Weights of a small audio embedding model.
Model: 9.34M parameters, arch jasper, norm batchnorm, activation elu, depths [2, 4, 4], widths [192, 240, 288].
Training: 7000 steps, batches of 128.
Rows from block 2, named by matrix and row number. Each number is 128 + 32 x the weight over its row's rms, rounded and kept within 0 to 255. All counts start at 0. Numbers have three digits each. After the name is the row's rms in percent of the matrix's.
# short0: shortcut pointwise conv, stride 2 (model.blocks.2.short.0.weight, 240x192x1), inputs 0-191
short0.179 112:104146116113145120132135081200127134147123113137133150105144109080131152096151035102110106181221118098119164117160125132158139137119139142124154128179118114122146112132161083100137142160118105137074138089105122156144137144129149113174082145097097090161184174147127134123149148057136166132106174147194114134085100148187153199139098244111184132089191105148129145132170161168154098115108055178065130146094070135104126194140143160141105128100194188079122133116106192135132093153141109134150168130132127101099121105096115091146125151124112177149108154137101108124107139127158044127
short0.180 096:169149105111058103059050172115102193112095178150134150116193090118149109117095167152107092135134057118172122139167167126091080169140142103143073156107145115190127159130094138125174117087119136101140183181148181117139139147064166095089133152131134183159159082074112110109102104171151110116157149123084090159076110149083147148103128109122100105136120101107121191100090157103159135106197110143118134215113110113129143167137135149128082150151200106103119171114149079095133144151144148159118046149093158132124095139179117111114169115111191108120129171139110111120112135185113147170
short0.181 104:196150143148124171141114198111083108131130095138148105079133152133052107217128172128096169136186126104164119125119082111115145137109130118113145103128138071119118171141070193116149149121099080160149118134132136107093175158091096107144144115140120081197079082143067180080170130180132113065116098154131061136173184128130083119114102113073120151106074132102153157111172162131095152123138162096131182114162128163143126131171111127111109150087138123090121163127165151153174149180106104144109109178102100171182097149169132169112199098150141119081144135092108213143156166143134155156
short0.182 094:139153135103095122146219100175089101114136110104111107100130081110120153130104123072129172129227132079165209072127149069190074107137174137177201096152105130170158151153098153181153097122141080125120120120137187128166155090138089123139137175104145179172168103145140136167165137129106113118068142133123134111147159096146126115084121182099088141110183137145172147110123171123187150114112093127144158140053069151118100102211132089208162140140157097104132110112136144166150123182130085123150100128124152137128109132150169090126146066130133116182134125101096124114113163129147079138
short0.183 103:158127140090088164086086184153162134103137128158122104149170113115132112119146095127123107090095129146111122100110100116152161115119113109146141117119093152167133134167186091060076122087154099107176176112128107077120129054140065074092107074161116088114082147159113103134170083121091148149097118107128133145098173134159146144124120169146117178138125154217126116139087150075128156127131210135167075107089155192111082093086087105100108140151117126117177097112050080143102137084117084092089139050156168098165137090077159157123153120129075125150154146099128085139103164110144179054
short0.184 092:042151114140118098167188177127148121131179159089149085117083173137146129108127083105094093124131120114102096172057132129146184130117170170147117149155084173121087126191124112159062131132113140164106140087095131117093172136204153150199181141116185158106140100093145101114127143166087096169098098143128122093084109151109130127135190156129118072056115109115161171159117147120091129108174179162143117087112125053179140145186113116145098135054098147142109116168096136111091164138087121123102136112136136108149065120089110156126131124204147120164128127163167089103188098133144126179
short0.185 108:095185067111169153127148093108108161077141132157090105147133174115180138118085094189104129108125183157174106112159171170165138102109096143115118100090089157156121144099082136154117104220109160154076083131137122140105104185133149130134195121124114160111124142144155180110076198104195173130103166170162084174134158163091130094152088076152158140167118139142086164129123164120166174125104105108120159143191148141158149106118157135174073093210121115122092158154132123106141079076112147160105133139116112139105094195090162149135107163109111140136178158176142104061109094114152087105
short0.186 103:141105182123132141132082193064098158159131109130153078185123145185093097116109090134161107162203184136145163122138104164122107077129170147089131127162130146080126165130120173213114143104088101101122145144117087108159129128105134134135175148184116143135093162133161185144195149115101101161132105147154161133127103159098181103100122137140126094165123123143144053107124103129144100169110113123123194152122155145097141139140169113102185120076159136143156143182138111155141103104134093164106082189156198242160158120169065097101156174154106156117178180132146134116166124171086151123
short0.187 101:144103127178048131082115150081077118128085172037123142126157168129093138139182119116154137164124133183135136131139091130111132123121101142143113124100108154109178080089095142161162131145111149135180059089125139109105133102085149143192103112154131231180135111133147144114072107150114203160144140127124110128141160144175094161171131163139188175118112068095114081083106106141162123143107116149134071158139192100088094153149077126079136124162115130126113174157138157123138121164073153109061186120127073122104139119177095069171126159098123167140073137081128149123154169115108076116
short0.188 096:159187146106123143105123169120170124073144109215145103168135144111170063123166116176114113097152162158166132116072089121135065114148104088111093084086103177164148073102178130148112149152151096083147079103145163091147094128130144167125130102193098093145122154103133139150121116135093124067192135157086100123123145090117138139167140117058119126186126111142105130091120124134134087193140111091076194074138070114120146110116108137143183073108162098155064157161128122122113145088112096115222122187093118132111161053171170169116138100141113116140117122120120093123143089125075081143
short0.189 098:118105112106131131104091094124140155107086147172135094178103165132165129147162065168101081128142143125151195171154115150098100095129127174087111178098129095092113071109162077126115128154129141104108097126111091127130125153165152189145169090216083069077139101070103203108165133187133163050131155116139117093191140141140112091147138098127112133133132094113145142130113152125102100204144131110146116118121149110155058150128156112126145083127107126106197125045083143055110129154101172179113134116063080081134105125148132133135105099101133146096093100104139094078087113070142176088
short0.190 104:180115127096164160092025138180141145178150134104137101133129158076113090113104081183169115126155189131106067114115107095067117105116146101083157081091110135128083111119112193114079105131137125106106122130122094095133119121179164177130114114157080131173150222123174141089115142123086145079114195179101153114150122177102080142151125121088062087120105126131094129141145101132155135190070114096091114094148112127132101201115112079108106099108144114086105123159062116125101140146063134147212145121161143160119149119097123143116115166141138156116134113194131147193104137129145097086
short0.191 097:059139105128118128190150162094128164159129178139142130040102101118102156138102138115087117169105116120142155139188149194152078137093098199167140164133174150070122114161077117182213163122100119140140182089134123171133067081173093099166164132090168131154155101123150106134090079059150146133152127119079124159154178148094109182158133123111115082167113136095135144104094097143115165134163157126189138155129142163136177189134143203109146138066108109139097116151110090121129183168124122108122163111172145084136106093110125042104117106107122142075134166110096108120131095152116142104
short0.192 105:128159089124152138150113157153085152122125159112112108065092100118066097123115143133144110105114158076136134116101105157144154136092141091103181143131115129165154129092140112135112143160146174088118138148182091143170075070095121121072110136133161180174124123130071139165103096196151147086085119175161101171183191160129163172149203143082141121142073134100153175108174124162160139108177106143097080112130087120156234198127163155111087094094074090138125179147123139069106116176032085126150116104155109110136161098115092100143142100124174102120121114120104154107155141089136152161
short0.193 090:105065142148148065130158158091129136154182087134102076148097104107168186117143097098148118075146107175145129142114174128098171118139147137160115084123071126142081104125153171067077101100039160150068098102091193109130097152164139111145127103080090119079138132163070181119167108086150158124166110105098102166111124167170157109180166041156121117128157102148144084174145099120117138096114124151138129155179097109112123133136103138151122090104102210120117110088132140108109130138132177129106197123126129113056118145148125081135062105083154140127115179114056105090119165095089108143
short0.194 094:143130116117140089178142115184115129097142158080094083084102113145092072138110171124210092169177153134120133122148108100165164104107187149175142126196110172105108173152127182126055161128094144137184092167106108116090150170144163132141171120130115154188142163179121145167136150086124098113167080089119137109168104115114163106084158160152142147140150108105153076159166096084190145146131159128141124158110119095098130122134109174129185113108125163104125141117090139146145197185128124110124115118133209179131069143190136123124089076141114064081123089136103086188051088103129134127
short0.195 102:127194143098162174064170146143144088120196136121142134089126147117110119164138097117182159112053082196130063152133119162069111121149075133135147108114143165036082125078170143138083180146145184135211164180165091154088120103122144122179161105161082147118142088165174128103101164122131095079150119122078146117103161109119113082128166171095113132159139133104112088143152156118153107147123119155065100092107123129139120083117181072113126097145162117158091179120127095101133144195087188111131108163113164144169154108119173143141132113079149116150122129128123149158172124174062138140
short0.196 111:095117108121121104148108068228124100106119165168100167150130095177155147112145051139130123131153115162094097100148111131081118112127120127122158074131108142078126172134079147128130147114133124098115128114147145107131092126122135154128075109085144088134163048101178062170107125117153063161113133167163165127133174110077157095092118145178089125112077084093167195113098151191119148165128095107081136080107101125133117150152109092189108122150142143070154113150152113100150122119114200112158145135200077114145143125096104153092139107172131190108174145064119132012128121102141111156
short0.197 096:125130190150121098102153165114107136156049118087143116108170094180131136187088168112123096123166148098138130115155177121160112152150137119133126113114141107144147139102148121124147161146148101145111129109092115053112111180179128060135132143105133138128109074084134159114130120093152158070152100123128104080114195087112106127156147089159155133110077147098078157061111126111117143143150117146098118201044191127184168147154166138066072167113138134095115145087104189116066184155109131074059130112179201098135137102100134175186153123117130117067111115069186128118100136148097103138
short0.198 098:117081095139150112062162170079132125170087113181205120151110126085057168138145087101196104139145106136161161106107133139151203087123110142219069136091158138059154114086113088117133101140110067089103111171121122120159136085123102161135076129110084177079105180102112135133119112108094134101082114132140120105085126133085090131090126133156142145128177137168087160115055189175083137133086106069149159103158118163140101121126109103130144125134127140115118132089159128120038130071083138074147059125092156127145145073153160099146127109118130177124168130106154137113092159142144104130
short0.199 101:143095083078082137082119141184132161050064112112096152130147103079127156164114104109105066151142194114157130113181145116139127134127156079130090152200123142096102114090141105148139151110147103145170148187124146083178126091134130172144117135162130172134185136091116096097174128102088100158168129155148146126120137117145101160136126188104212153125102147129088104145106071126138104112175142067146139138104128155129125146147096137151095094091183126119138150080163125130122150093126073160127203124182135174189123173128144207157174101132176133213112116131144101117084138128175207165
short0.200 094:080143194173172159145159088152132152076158110192107133104100119159101163153109158116069088141158105081137126153179106117144104167141183125110122107154164095089141189121080125186106134170102181151143123172134130098133045120201176125170094112090100174127135142104052103117083130105107092090154159145143124100144109097104127107111158154145104068139093117121076051116108160033142143117187143164106114162105122104187082091107138066166143128124154138104094114105124113101076151145119169137192176171140117078089144148111106106139124157100165078105106124112156142128149142142134116162
short0.201 097:107112171149096161118207082108092163188165091156091100084127102118156113146147151139163161136143130117108046116114122160154079148105139174129152093100162147147199077160143117150109175080114111143133159104140128105131169105145079168151119109222113110162116184087117158056095161157088142107104119146101093124126185097166146140095129165116046139160116112140125185102125198161157158114160101066118100181133139128158112141148103120191130079084115182134068121101106197125117141140174114122096145150074125139163104177155125092108157128154083169118097144105155109110100111143103176149
short0.202 102:126116152131170110108041114169152083155108126145195143103155098187133038095116100086159150168099135133126169184150154140133108121061150143097118077177129141194124135162064118115128175097171117121107108158160170140150163118101076141141096111133106193097135123133112132108079196152173073101115108159097172150114170142100165123073139152121097086146166146187136102125123085132159142162137129151111098171158141109120125044157165127119100105153164127225167099131131137114144160158156189122076118101126121137166182141179151133095141097098105139145106143140109084176144102131120127193
short0.203 097:122130128172128102167107123132176148166129167111115158129173084129140151111141101086074116094184143096119076103132103095161120111135078127152134081110142119099143103187101130073128170140136188115141156094131055131149042147108112142086082102109164066117131150158130077206126166096076161168122141161117094146080131085118111160123139107150103105130143134125151074135119082166141077143116172094110133118158158157122073124128059148134051125078145129106134088061166092086152157111130111122116152160068124079109151128080082222144115086118076104118158158131114114100141175123206140142
short0.204 087:104085083094110098106110101185144111182112111140122122218118166094123126151124106096135125111148152131115194115119127164172100102136145129087131062154180140133158154117117100138109134164104139136083135149098118132121089162124113133113166124149165085052112108164150198128114143048023121115145143139170184144150107133143130136165108133134117120070107078108188184147145100118178064182104068174110140178114066111141112123139108145155086162166094083136113205150097075170160146154111161105184121125131099127157119115122112141089106148146087139103100117094150189187096088121114086094
short0.205 109:164113148174126089132147140115102121114119120103120193089113101133025113113118159133076124140153147136097126125110141137117147114122173118177111113124164153095139110181112102156186134147135171118119114120143136138151121073075086129147111136122141166080164150098126147193107220133107184146125172131182106167132156102092106146130125128110134173154092087140152117144210114145134111114109126174104149165079126129122130166229150122101163113132118084124174134102175141143155201147117080132102167184157107175177153061127176087081143176165122092117122097091215173181187124127093125150
short0.206 100:129152143135092129086158124111163131108138126103130095164148185061112151086174145192121119133140187121091049139130142158084188123121124100126177112111182084117131101121127134168166131071150094116179137127143089109128080092210180133180193110127099158124139162103145105084123156109124161067111170140210114161127086162070085142086112147150101156110131135174121165123112080131104094134155148138140120164120179134161198132182114154178133108105142117081122095152088091122151120101119166101114132163113107149101119123116121124091117137181137083191160153129132057109212082107093178163
short0.207 108:123137172114119156126147112145170118142200169131103170094085151097106154148096055072153114168064140129161104147088136150192069102154100145126145110082112208126096118136134148131146106101173140122172140129143101143099168087113148142158135163157158117157144074138095203107118082150135121163170178089108151128100097133073072135146176158094130119130141129156027088189204140129095085040186105122109117119112134121112132094143125134069130118129118104063149084080105127177138102080163143105144078130146149116108176088130130149136164145073094121143143140084123092108106162102132168115
short0.208 096:105062141139070129077185162110158132110113204122151139127140060174092081128131126108104142158122117119105160187136157157116136062123143082130116116126166147116130158127117144012157115181105122082092073147176128107091129146113133106170117185036143112119168107096161204113141067128203173171182131143122103155109089149130108116105162145084132143169110111151131102192190123135158078134153133132163137155117146183145150112168131086152069119134112087110109154147134112158182127125175119145118103134102112113107158200184118126108158166082136136152091122112107133129154145096160100147
short0.209 092:105168130093137108140134109151135097127122192118119107080154115085210130083090150132119059143203131191134122134165115118126179173123189203103123113061091148151076084127129091118126170160114153125138130115113172081138070180117157090119147169096138155095093134135109133190183206153155160094102152096127171096170164132150119127146203126215143091104114085134091144144151113119105087080093136102188119135129128132111121135170117117103125163169143121121093164120113133118132139165132125161170079121070128103093092118109117139092112118094187169177135081117127108081136104125189085171
short0.210 105:105134138068115108138139169091097150156193113147171135109085101119153104128102098158126151118146114121084158121156128153109139079159090114124176119078114089156087117103127114149186147190120144093089132053067096187132137106148153134113097167188101119113105091114196072150105095096081110132142105127156138091105181155113078089116105166101180130141130144135100106159136176110197157146208085165182173106088115111119138121173152131146135106143092104158126092167133143162119143086235115094109123097127201109111122093102162111183162166132170105060124151104104158104122163177138110097
short0.211 099:109166121096138122163097151111112119151137096152086163152144073145125143168098137165113146128171060160139173149179095148176131194149164102129161139125096071117077085151097132157083155137172063122070090129062168147136123107127166096169078181123150094184153099151122212121168090136082154102135179103155122142139169156149137140134117154171076097118101153078113185121146063110138112138151097130151073126103177156207185118105139126169185069125091091105121111185073156121111128124128158117100113119091133119099106100130104141142165126124183079095117152142060089163135107131155118154
short0.212 101:113117175137175132086108149155128126170189150073095176154110120148137185181096108158132152089132120120130158146151166131159098099124092173115175123114106144123161057139102107113131156122186115187132123105117169138110130074128152152142140140119146147101101159116137159081117118134105107165099095119172113088074187143163121101057182168100136171231192111129059160072111131130084166102133107127182089179137155056130116099196139146159061108154127108130115111129056120115151098089102162104139141127145120108119120153161119146082164101084101096095133169129150173140081154195166142097