From a checkpoint of a small audio embedding model.
Model: 9.34M parameters, activation elu, depths [2, 4, 4].
Rows from block 3, named by matrix and row number. Rows with one number belong to one channel. Each number is 200 + 30 x the weight over its row's rms, rounded and kept within 0 to 999. All counts start at 0. After the name is the row's rms in percent of the matrix's.
# convs0: first width-7 conv (model.blocks.3.convs.0.weight, 240x240x7), inputs 120-125, a 7 kernel for each
# convs1: second width-7 conv (model.blocks.3.convs.1.weight, 240x240x7, transposed), outputs 120-125, a 7 kernel for each
convs0.55,103,257,191,105,189,224,226,202,171,179,273,241,170,204,185,197,190,211,199,198,169,222,209,180,233,199,146,152,203,198,221,220,224,194,145,147,170,154,179,188,191,244,203
convs1.55,100,150,191,242,214,193,189,220,180,188,176,151,205,190,267,195,217,248,210,207,140,159,224,190,137,208,156,204,182,179,221,178,190,190,154,168,202,161,185,261,197,223,250
convs0.56,099,227,255,195,199,183,201,184,172,228,213,184,175,265,185,138,218,165,210,204,175,243,221,140,228,262,175,216,201,257,261,253,243,165,194,184,148,175,248,212,235,169,191
convs1.56,101,169,204,204,162,187,174,182,217,189,193,264,175,222,245,178,181,193,108,223,183,219,266,211,190,222,258,145,201,145,166,204,169,197,152,155,229,185,176,227,220,233,239
convs0.57,100,205,185,198,158,189,211,200,217,171,212,191,217,224,218,220,213,210,194,150,144,203,213,170,192,266,211,196,201,180,230,242,154,213,201,185,201,165,171,174,161,215,276
convs1.57,099,176,217,198,130,239,203,174,232,174,143,230,160,242,222,205,214,164,194,164,198,172,211,177,216,195,205,157,179,195,177,147,200,172,274,258,201,164,147,197,225,178,206
convs0.58,100,219,218,197,228,201,235,206,205,186,192,150,170,175,203,219,182,190,192,164,218,258,240,234,164,244,216,156,206,199,178,157,182,102,241,189,233,167,154,207,254,167,196
convs1.58,100,234,207,198,213,205,186,225,161,212,230,223,177,233,164,235,202,193,133,202,181,163,193,222,220,202,176,199,194,210,139,230,220,222,217,195,250,206,220,246,213,152,200
convs0.59,101,233,223,204,222,174,185,294,183,181,216,174,188,180,242,170,281,174,237,188,246,170,228,130,175,175,225,152,180,190,200,178,169,241,204,210,203,183,200,249,174,148,193
convs1.59,096,202,197,231,144,157,231,242,178,210,211,195,194,245,164,227,123,241,204,198,155,188,205,194,155,252,180,214,187,228,219,224,218,244,260,200,260,169,236,194,207,177,241
convs0.60,097,161,170,202,191,158,201,190,237,218,187,185,171,162,182,251,224,216,176,169,122,196,181,191,220,180,221,195,249,192,155,224,185,192,218,207,214,177,204,165,170,163,225
convs1.60,096,219,208,220,217,212,226,241,213,200,223,182,237,152,208,220,206,241,216,213,201,213,174,199,178,212,198,225,195,147,195,181,223,208,205,244,169,185,212,207,208,210,184
convs0.61,100,200,261,201,214,191,215,195,224,201,171,188,226,207,237,166,221,230,175,189,241,215,207,129,132,195,189,193,254,205,181,245,177,199,178,234,205,146,249,187,189,203,214
convs1.61,102,239,176,165,209,212,222,155,194,207,196,183,181,151,148,224,215,209,208,235,188,157,200,181,193,147,239,211,212,203,207,196,188,186,200,240,232,224,178,201,179,186,272
convs0.62,105,202,166,216,206,190,227,203,185,144,166,270,170,278,215,208,194,205,190,175,213,239,195,232,216,213,197,267,256,238,274,229,187,240,168,182,145,199,181,277,256,206,200
convs1.62,102,151,225,232,165,223,163,207,228,160,220,208,253,199,229,148,224,218,220,184,184,201,184,175,167,176,192,218,177,195,151,205,191,212,168,209,220,197,180,233,174,213,164
convs0.63,100,216,198,196,215,207,248,213,200,240,190,213,221,206,210,196,155,202,209,199,105,212,242,159,197,205,222,230,157,156,196,195,177,217,226,192,203,214,187,182,139,153,184
convs1.63,104,184,159,203,227,241,231,147,185,235,168,215,182,243,181,252,224,179,155,251,203,217,244,182,243,208,165,186,169,181,183,229,249,156,222,222,134,214,208,205,133,195,193
convs0.64,100,220,160,195,190,255,142,166,220,233,202,214,195,244,223,244,125,206,189,222,208,176,196,222,223,166,164,160,185,214,196,173,253,194,201,181,177,169,228,203,198,179,223
convs1.64,098,197,210,204,221,145,197,218,201,130,205,239,212,175,241,189,196,217,179,239,241,173,206,181,181,210,227,155,182,233,203,230,185,222,238,158,207,193,220,201,216,231,194
convs0.65,099,167,254,202,221,240,222,162,144,204,222,171,173,201,186,205,226,235,171,225,161,200,181,209,229,224,181,215,217,235,203,246,211,160,164,237,216,164,200,220,188,173,185
convs1.65,099,216,252,181,195,235,229,157,237,216,188,177,209,179,195,212,211,247,203,156,189,210,138,194,228,199,231,259,189,218,192,175,196,249,152,173,198,189,213,192,217,214,216
convs0.66,101,195,202,192,182,219,206,207,142,208,232,223,275,212,180,201,255,195,243,238,201,204,189,227,252,272,242,222,229,148,187,223,200,184,204,218,257,167,176,227,192,192,187
convs1.66,100,137,231,180,257,221,222,149,210,188,237,183,186,158,226,180,206,153,136,187,177,170,239,172,244,196,216,230,225,225,171,199,242,212,194,201,224,231,231,234,221,223,222
convs0.67,100,165,226,175,196,180,180,192,156,224,204,193,204,171,222,195,224,218,224,235,183,168,198,192,130,256,143,169,247,220,232,234,239,142,185,225,193,197,214,176,198,167,206
convs1.67,098,166,192,159,224,224,232,205,227,211,212,172,218,194,222,230,201,236,231,166,192,150,217,199,187,220,223,184,198,165,159,243,239,235,250,217,212,234,201,242,184,195,228
convs0.68,101,218,217,201,217,200,194,234,147,215,230,208,263,224,145,154,188,193,177,241,213,178,172,148,189,226,164,232,177,215,240,182,177,217,194,219,202,232,173,182,162,190,174
convs1.68,100,154,197,183,209,197,229,139,146,180,152,235,244,247,192,235,197,153,207,187,174,197,228,223,244,261,177,209,183,288,203,218,190,214,174,115,135,165,224,210,211,205,214
convs0.69,101,209,173,169,232,208,197,246,242,226,213,234,212,201,236,169,195,190,221,170,231,178,265,166,183,237,221,153,190,177,183,212,175,244,175,218,217,152,181,255,244,173,151
convs1.69,099,159,211,199,124,234,164,212,226,169,208,242,239,166,217,219,214,213,216,192,156,168,164,220,169,217,196,171,203,167,211,158,221,200,205,213,195,259,200,200,245,231,210
convs0.70,100,205,219,215,169,189,212,214,170,180,186,199,216,220,216,288,141,173,279,191,206,206,157,135,163,247,206,165,176,203,249,206,143,178,207,162,173,221,214,142,180,182,176
convs1.70,101,184,277,217,180,164,214,185,219,189,219,249,181,188,218,123,157,187,193,203,257,206,226,200,210,207,240,266,204,251,193,160,233,179,218,218,188,179,200,240,178,170,177
convs0.71,102,208,210,214,215,213,214,183,254,186,198,190,203,227,181,206,235,210,202,208,179,158,204,183,214,198,223,218,171,212,171,196,252,228,189,152,185,208,200,241,200,160,225
convs1.71,101,222,196,174,165,178,154,143,221,202,186,190,193,201,221,231,209,159,168,202,257,224,175,248,221,161,177,206,233,225,137,187,225,168,186,177,272,195,178,184,143,262,179
convs0.72,099,169,208,159,201,150,194,206,199,187,157,181,185,184,191,179,190,206,215,212,207,210,201,202,209,214,199,237,227,213,182,204,179,204,218,229,208,224,177,216,178,180,170
convs1.72,100,184,170,237,166,226,221,266,184,204,221,263,173,261,221,223,252,202,161,236,238,178,194,197,181,194,205,192,232,154,197,209,216,245,214,181,199,196,250,209,172,176,159
convs0.73,100,191,244,255,218,225,194,218,201,216,224,236,204,176,194,203,188,154,206,171,190,131,220,217,150,191,169,175,183,232,213,221,163,209,216,186,176,232,178,137,201,180,266
convs1.73,101,176,223,166,221,234,194,198,162,234,166,209,174,213,169,171,198,127,170,223,190,199,189,270,232,161,219,104,196,178,234,248,200,211,202,207,198,193,158,167,209,170,191
convs0.74,100,161,230,225,242,231,203,235,231,159,224,232,177,188,229,208,178,176,233,186,227,173,233,203,117,188,168,217,221,206,213,229,158,183,183,117,249,197,168,126,186,189,250
convs1.74,100,218,191,237,227,184,200,193,193,166,158,217,202,210,162,228,211,196,185,222,172,188,193,164,207,199,182,244,188,223,150,181,234,206,250,201,245,200,144,290,219,230,234
convs0.75,106,209,228,217,214,185,214,186,244,157,193,213,183,211,212,218,227,192,203,204,208,160,207,174,168,193,188,212,176,145,222,152,268,233,180,187,229,137,169,175,193,172,160
convs1.75,102,221,197,219,219,155,205,185,172,126,167,176,241,201,209,215,278,213,212,214,197,155,220,234,226,193,250,141,214,218,166,138,239,156,231,218,219,215,204,204,214,200,202
convs0.76,102,210,201,163,170,156,231,217,217,214,225,186,209,212,162,184,185,252,173,254,166,182,226,215,176,230,185,187,191,184,200,258,189,210,228,239,191,177,202,191,231,182,206
convs1.76,102,250,218,199,227,266,203,221,200,170,223,196,220,191,181,203,206,170,211,206,213,216,118,193,285,166,260,195,213,206,226,210,183,158,203,190,179,166,139,210,156,224,238
convs0.77,100,205,230,211,259,206,221,158,176,251,199,250,150,175,155,224,226,203,227,230,128,215,166,126,217,226,160,138,115,163,189,216,158,227,233,241,224,224,190,241,178,198,174
convs1.77,101,165,203,205,225,203,255,202,219,144,244,185,204,218,216,195,213,162,185,226,166,205,227,163,194,186,165,217,186,227,225,196,211,123,200,228,161,188,135,201,173,248,219
convs0.78,098,207,164,249,184,192,197,170,196,215,192,218,227,176,184,213,191,166,206,176,174,187,197,207,193,180,192,154,191,211,226,210,237,234,180,226,165,247,172,256,187,180,205
convs1.78,098,204,259,183,183,170,172,212,250,174,194,165,236,237,196,229,154,175,122,212,259,201,217,247,150,238,128,284,166,252,195,211,315,144,122,162,188,194,225,171,223,225,198
convs0.79,105,148,159,225,152,210,196,210,188,192,200,235,195,143,221,221,184,205,149,181,211,168,173,184,117,232,205,190,234,227,206,153,233,182,204,228,188,184,237,184,184,242,199
convs1.79,097,182,219,157,240,211,198,210,174,217,190,143,225,206,180,161,201,137,237,284,177,185,223,272,255,168,223,205,181,206,202,217,159,167,260,160,190,205,181,208,207,205,218
convs0.80,101,202,193,161,207,196,147,182,152,177,230,246,171,251,185,205,181,156,192,215,186,192,210,212,225,207,196,177,194,199,221,172,206,206,196,264,177,189,158,222,198,233,184
convs1.80,098,195,177,148,231,233,156,128,210,201,256,166,201,197,164,222,235,154,208,189,221,153,150,187,276,202,168,203,245,189,177,161,236,178,141,212,186,232,248,140,227,161,203
convs0.81,099,200,199,247,178,201,204,215,229,193,196,231,189,210,214,213,180,174,206,138,273,227,163,186,145,180,194,201,179,203,201,185,211,222,255,194,247,184,146,261,163,226,171
convs1.81,099,175,225,199,196,189,188,193,248,168,234,215,207,245,255,211,206,232,189,153,180,178,172,164,243,194,192,202,207,285,177,186,118,188,215,202,230,162,220,185,217,214,187
convs0.82,098,178,214,219,172,244,226,211,209,204,188,136,162,216,205,186,198,180,205,220,170,167,175,192,192,160,225,195,283,190,239,207,202,184,212,211,170,211,233,219,188,177,191
convs1.82,104,213,235,199,225,179,184,173,177,173,230,223,198,250,236,150,222,192,220,194,243,203,264,181,235,166,118,238,222,232,187,181,215,172,163,155,257,213,232,220,206,172,213
convs0.83,099,173,175,250,205,205,184,246,137,225,188,201,216,157,196,240,211,211,168,223,172,228,181,234,240,182,209,165,241,202,258,227,183,216,236,220,214,212,172,195,214,223,186
convs1.83,100,165,214,194,203,132,178,171,152,222,224,267,173,184,216,255,171,261,177,214,171,177,175,217,170,245,235,217,191,207,167,186,220,213,234,214,177,247,169,183,239,139,238
convs0.84,099,215,202,184,235,172,196,190,218,205,201,220,207,177,167,247,199,234,229,187,183,194,246,213,193,208,193,203,184,223,168,194,162,220,212,227,208,250,170,231,179,198,163
convs1.84,101,233,243,213,189,171,181,218,228,226,234,148,207,248,188,197,195,112,180,219,249,196,203,196,210,198,271,210,180,253,200,219,181,265,182,224,200,146,229,176,197,211,270
convs0.85,099,184,219,199,191,194,259,191,205,193,176,198,212,163,141,194,134,222,252,175,217,164,134,197,208,212,249,234,186,200,139,253,261,188,237,201,201,190,175,185,232,207,208
convs1.85,101,219,220,215,196,174,151,188,234,191,127,184,174,180,228,216,276,234,164,167,216,167,184,209,202,199,185,221,208,197,236,128,164,188,222,204,217,203,145,208,210,186,168
convs0.86,099,163,211,135,209,221,169,191,179,189,220,216,248,206,234,199,184,184,247,228,217,244,173,240,133,145,212,174,174,189,207,217,217,207,230,156,183,203,233,235,239,156,179
convs1.86,102,243,201,168,185,233,161,159,182,168,186,165,175,175,177,191,211,217,159,215,201,197,196,202,226,229,214,179,196,217,241,218,158,205,160,228,152,141,188,191,105,189,194
convs0.87,101,205,192,188,176,192,253,158,256,185,206,254,208,207,233,206,160,172,165,171,203,229,225,247,229,170,221,232,169,260,210,181,210,172,209,103,211,223,197,212,240,217,183
convs1.87,098,197,184,216,233,185,151,225,197,226,216,192,217,160,210,239,262,200,221,192,202,168,142,214,210,175,257,201,194,219,136,151,166,218,188,206,236,173,171,195,156,181,197
convs0.88,098,211,187,172,192,194,190,205,206,230,200,179,154,271,157,139,231,224,211,203,239,201,204,217,164,224,181,150,225,249,199,176,228,175,206,185,175,218,127,191,180,156,221
convs1.88,097,181,238,197,153,175,195,204,174,167,252,216,173,176,261,211,225,205,223,206,187,212,209,247,238,160,214,223,221,189,221,226,246,190,194,201,203,277,225,219,212,164,242
convs0.89,098,188,158,246,226,162,145,200,222,230,162,184,202,194,199,212,244,223,172,223,183,224,207,198,214,230,219,234,234,207,251,174,230,197,241,155,240,215,154,161,212,214,195
convs1.89,100,172,200,196,221,145,185,177,193,143,202,227,194,156,207,187,221,221,241,206,194,214,260,208,214,241,174,180,232,214,169,193,188,259,227,123,176,144,228,226,199,188,214
convs0.90,100,180,218,155,132,189,181,229,197,173,179,272,235,221,170,217,216,174,204,147,144,162,174,179,200,203,180,173,189,239,189,164,189,214,225,114,231,186,215,199,169,143,183
convs1.90,099,206,174,254,227,211,205,209,223,170,185,172,230,227,271,205,254,203,211,198,225,210,160,191,192,177,171,220,231,243,154,203,180,201,172,213,225,200,155,192,239,253,183
convs0.91,107,206,185,243,191,147,152,211,208,174,250,266,169,182,197,203,236,214,254,215,181,255,146,158,212,201,165,169,206,250,180,213,240,213,208,163,206,198,180,204,213,225,198
convs1.91,101,186,192,231,182,239,196,240,194,250,188,178,248,227,164,206,225,167,216,186,199,194,150,205,190,229,200,213,197,167,188,166,179,232,163,197,182,200,199,206,248,208,212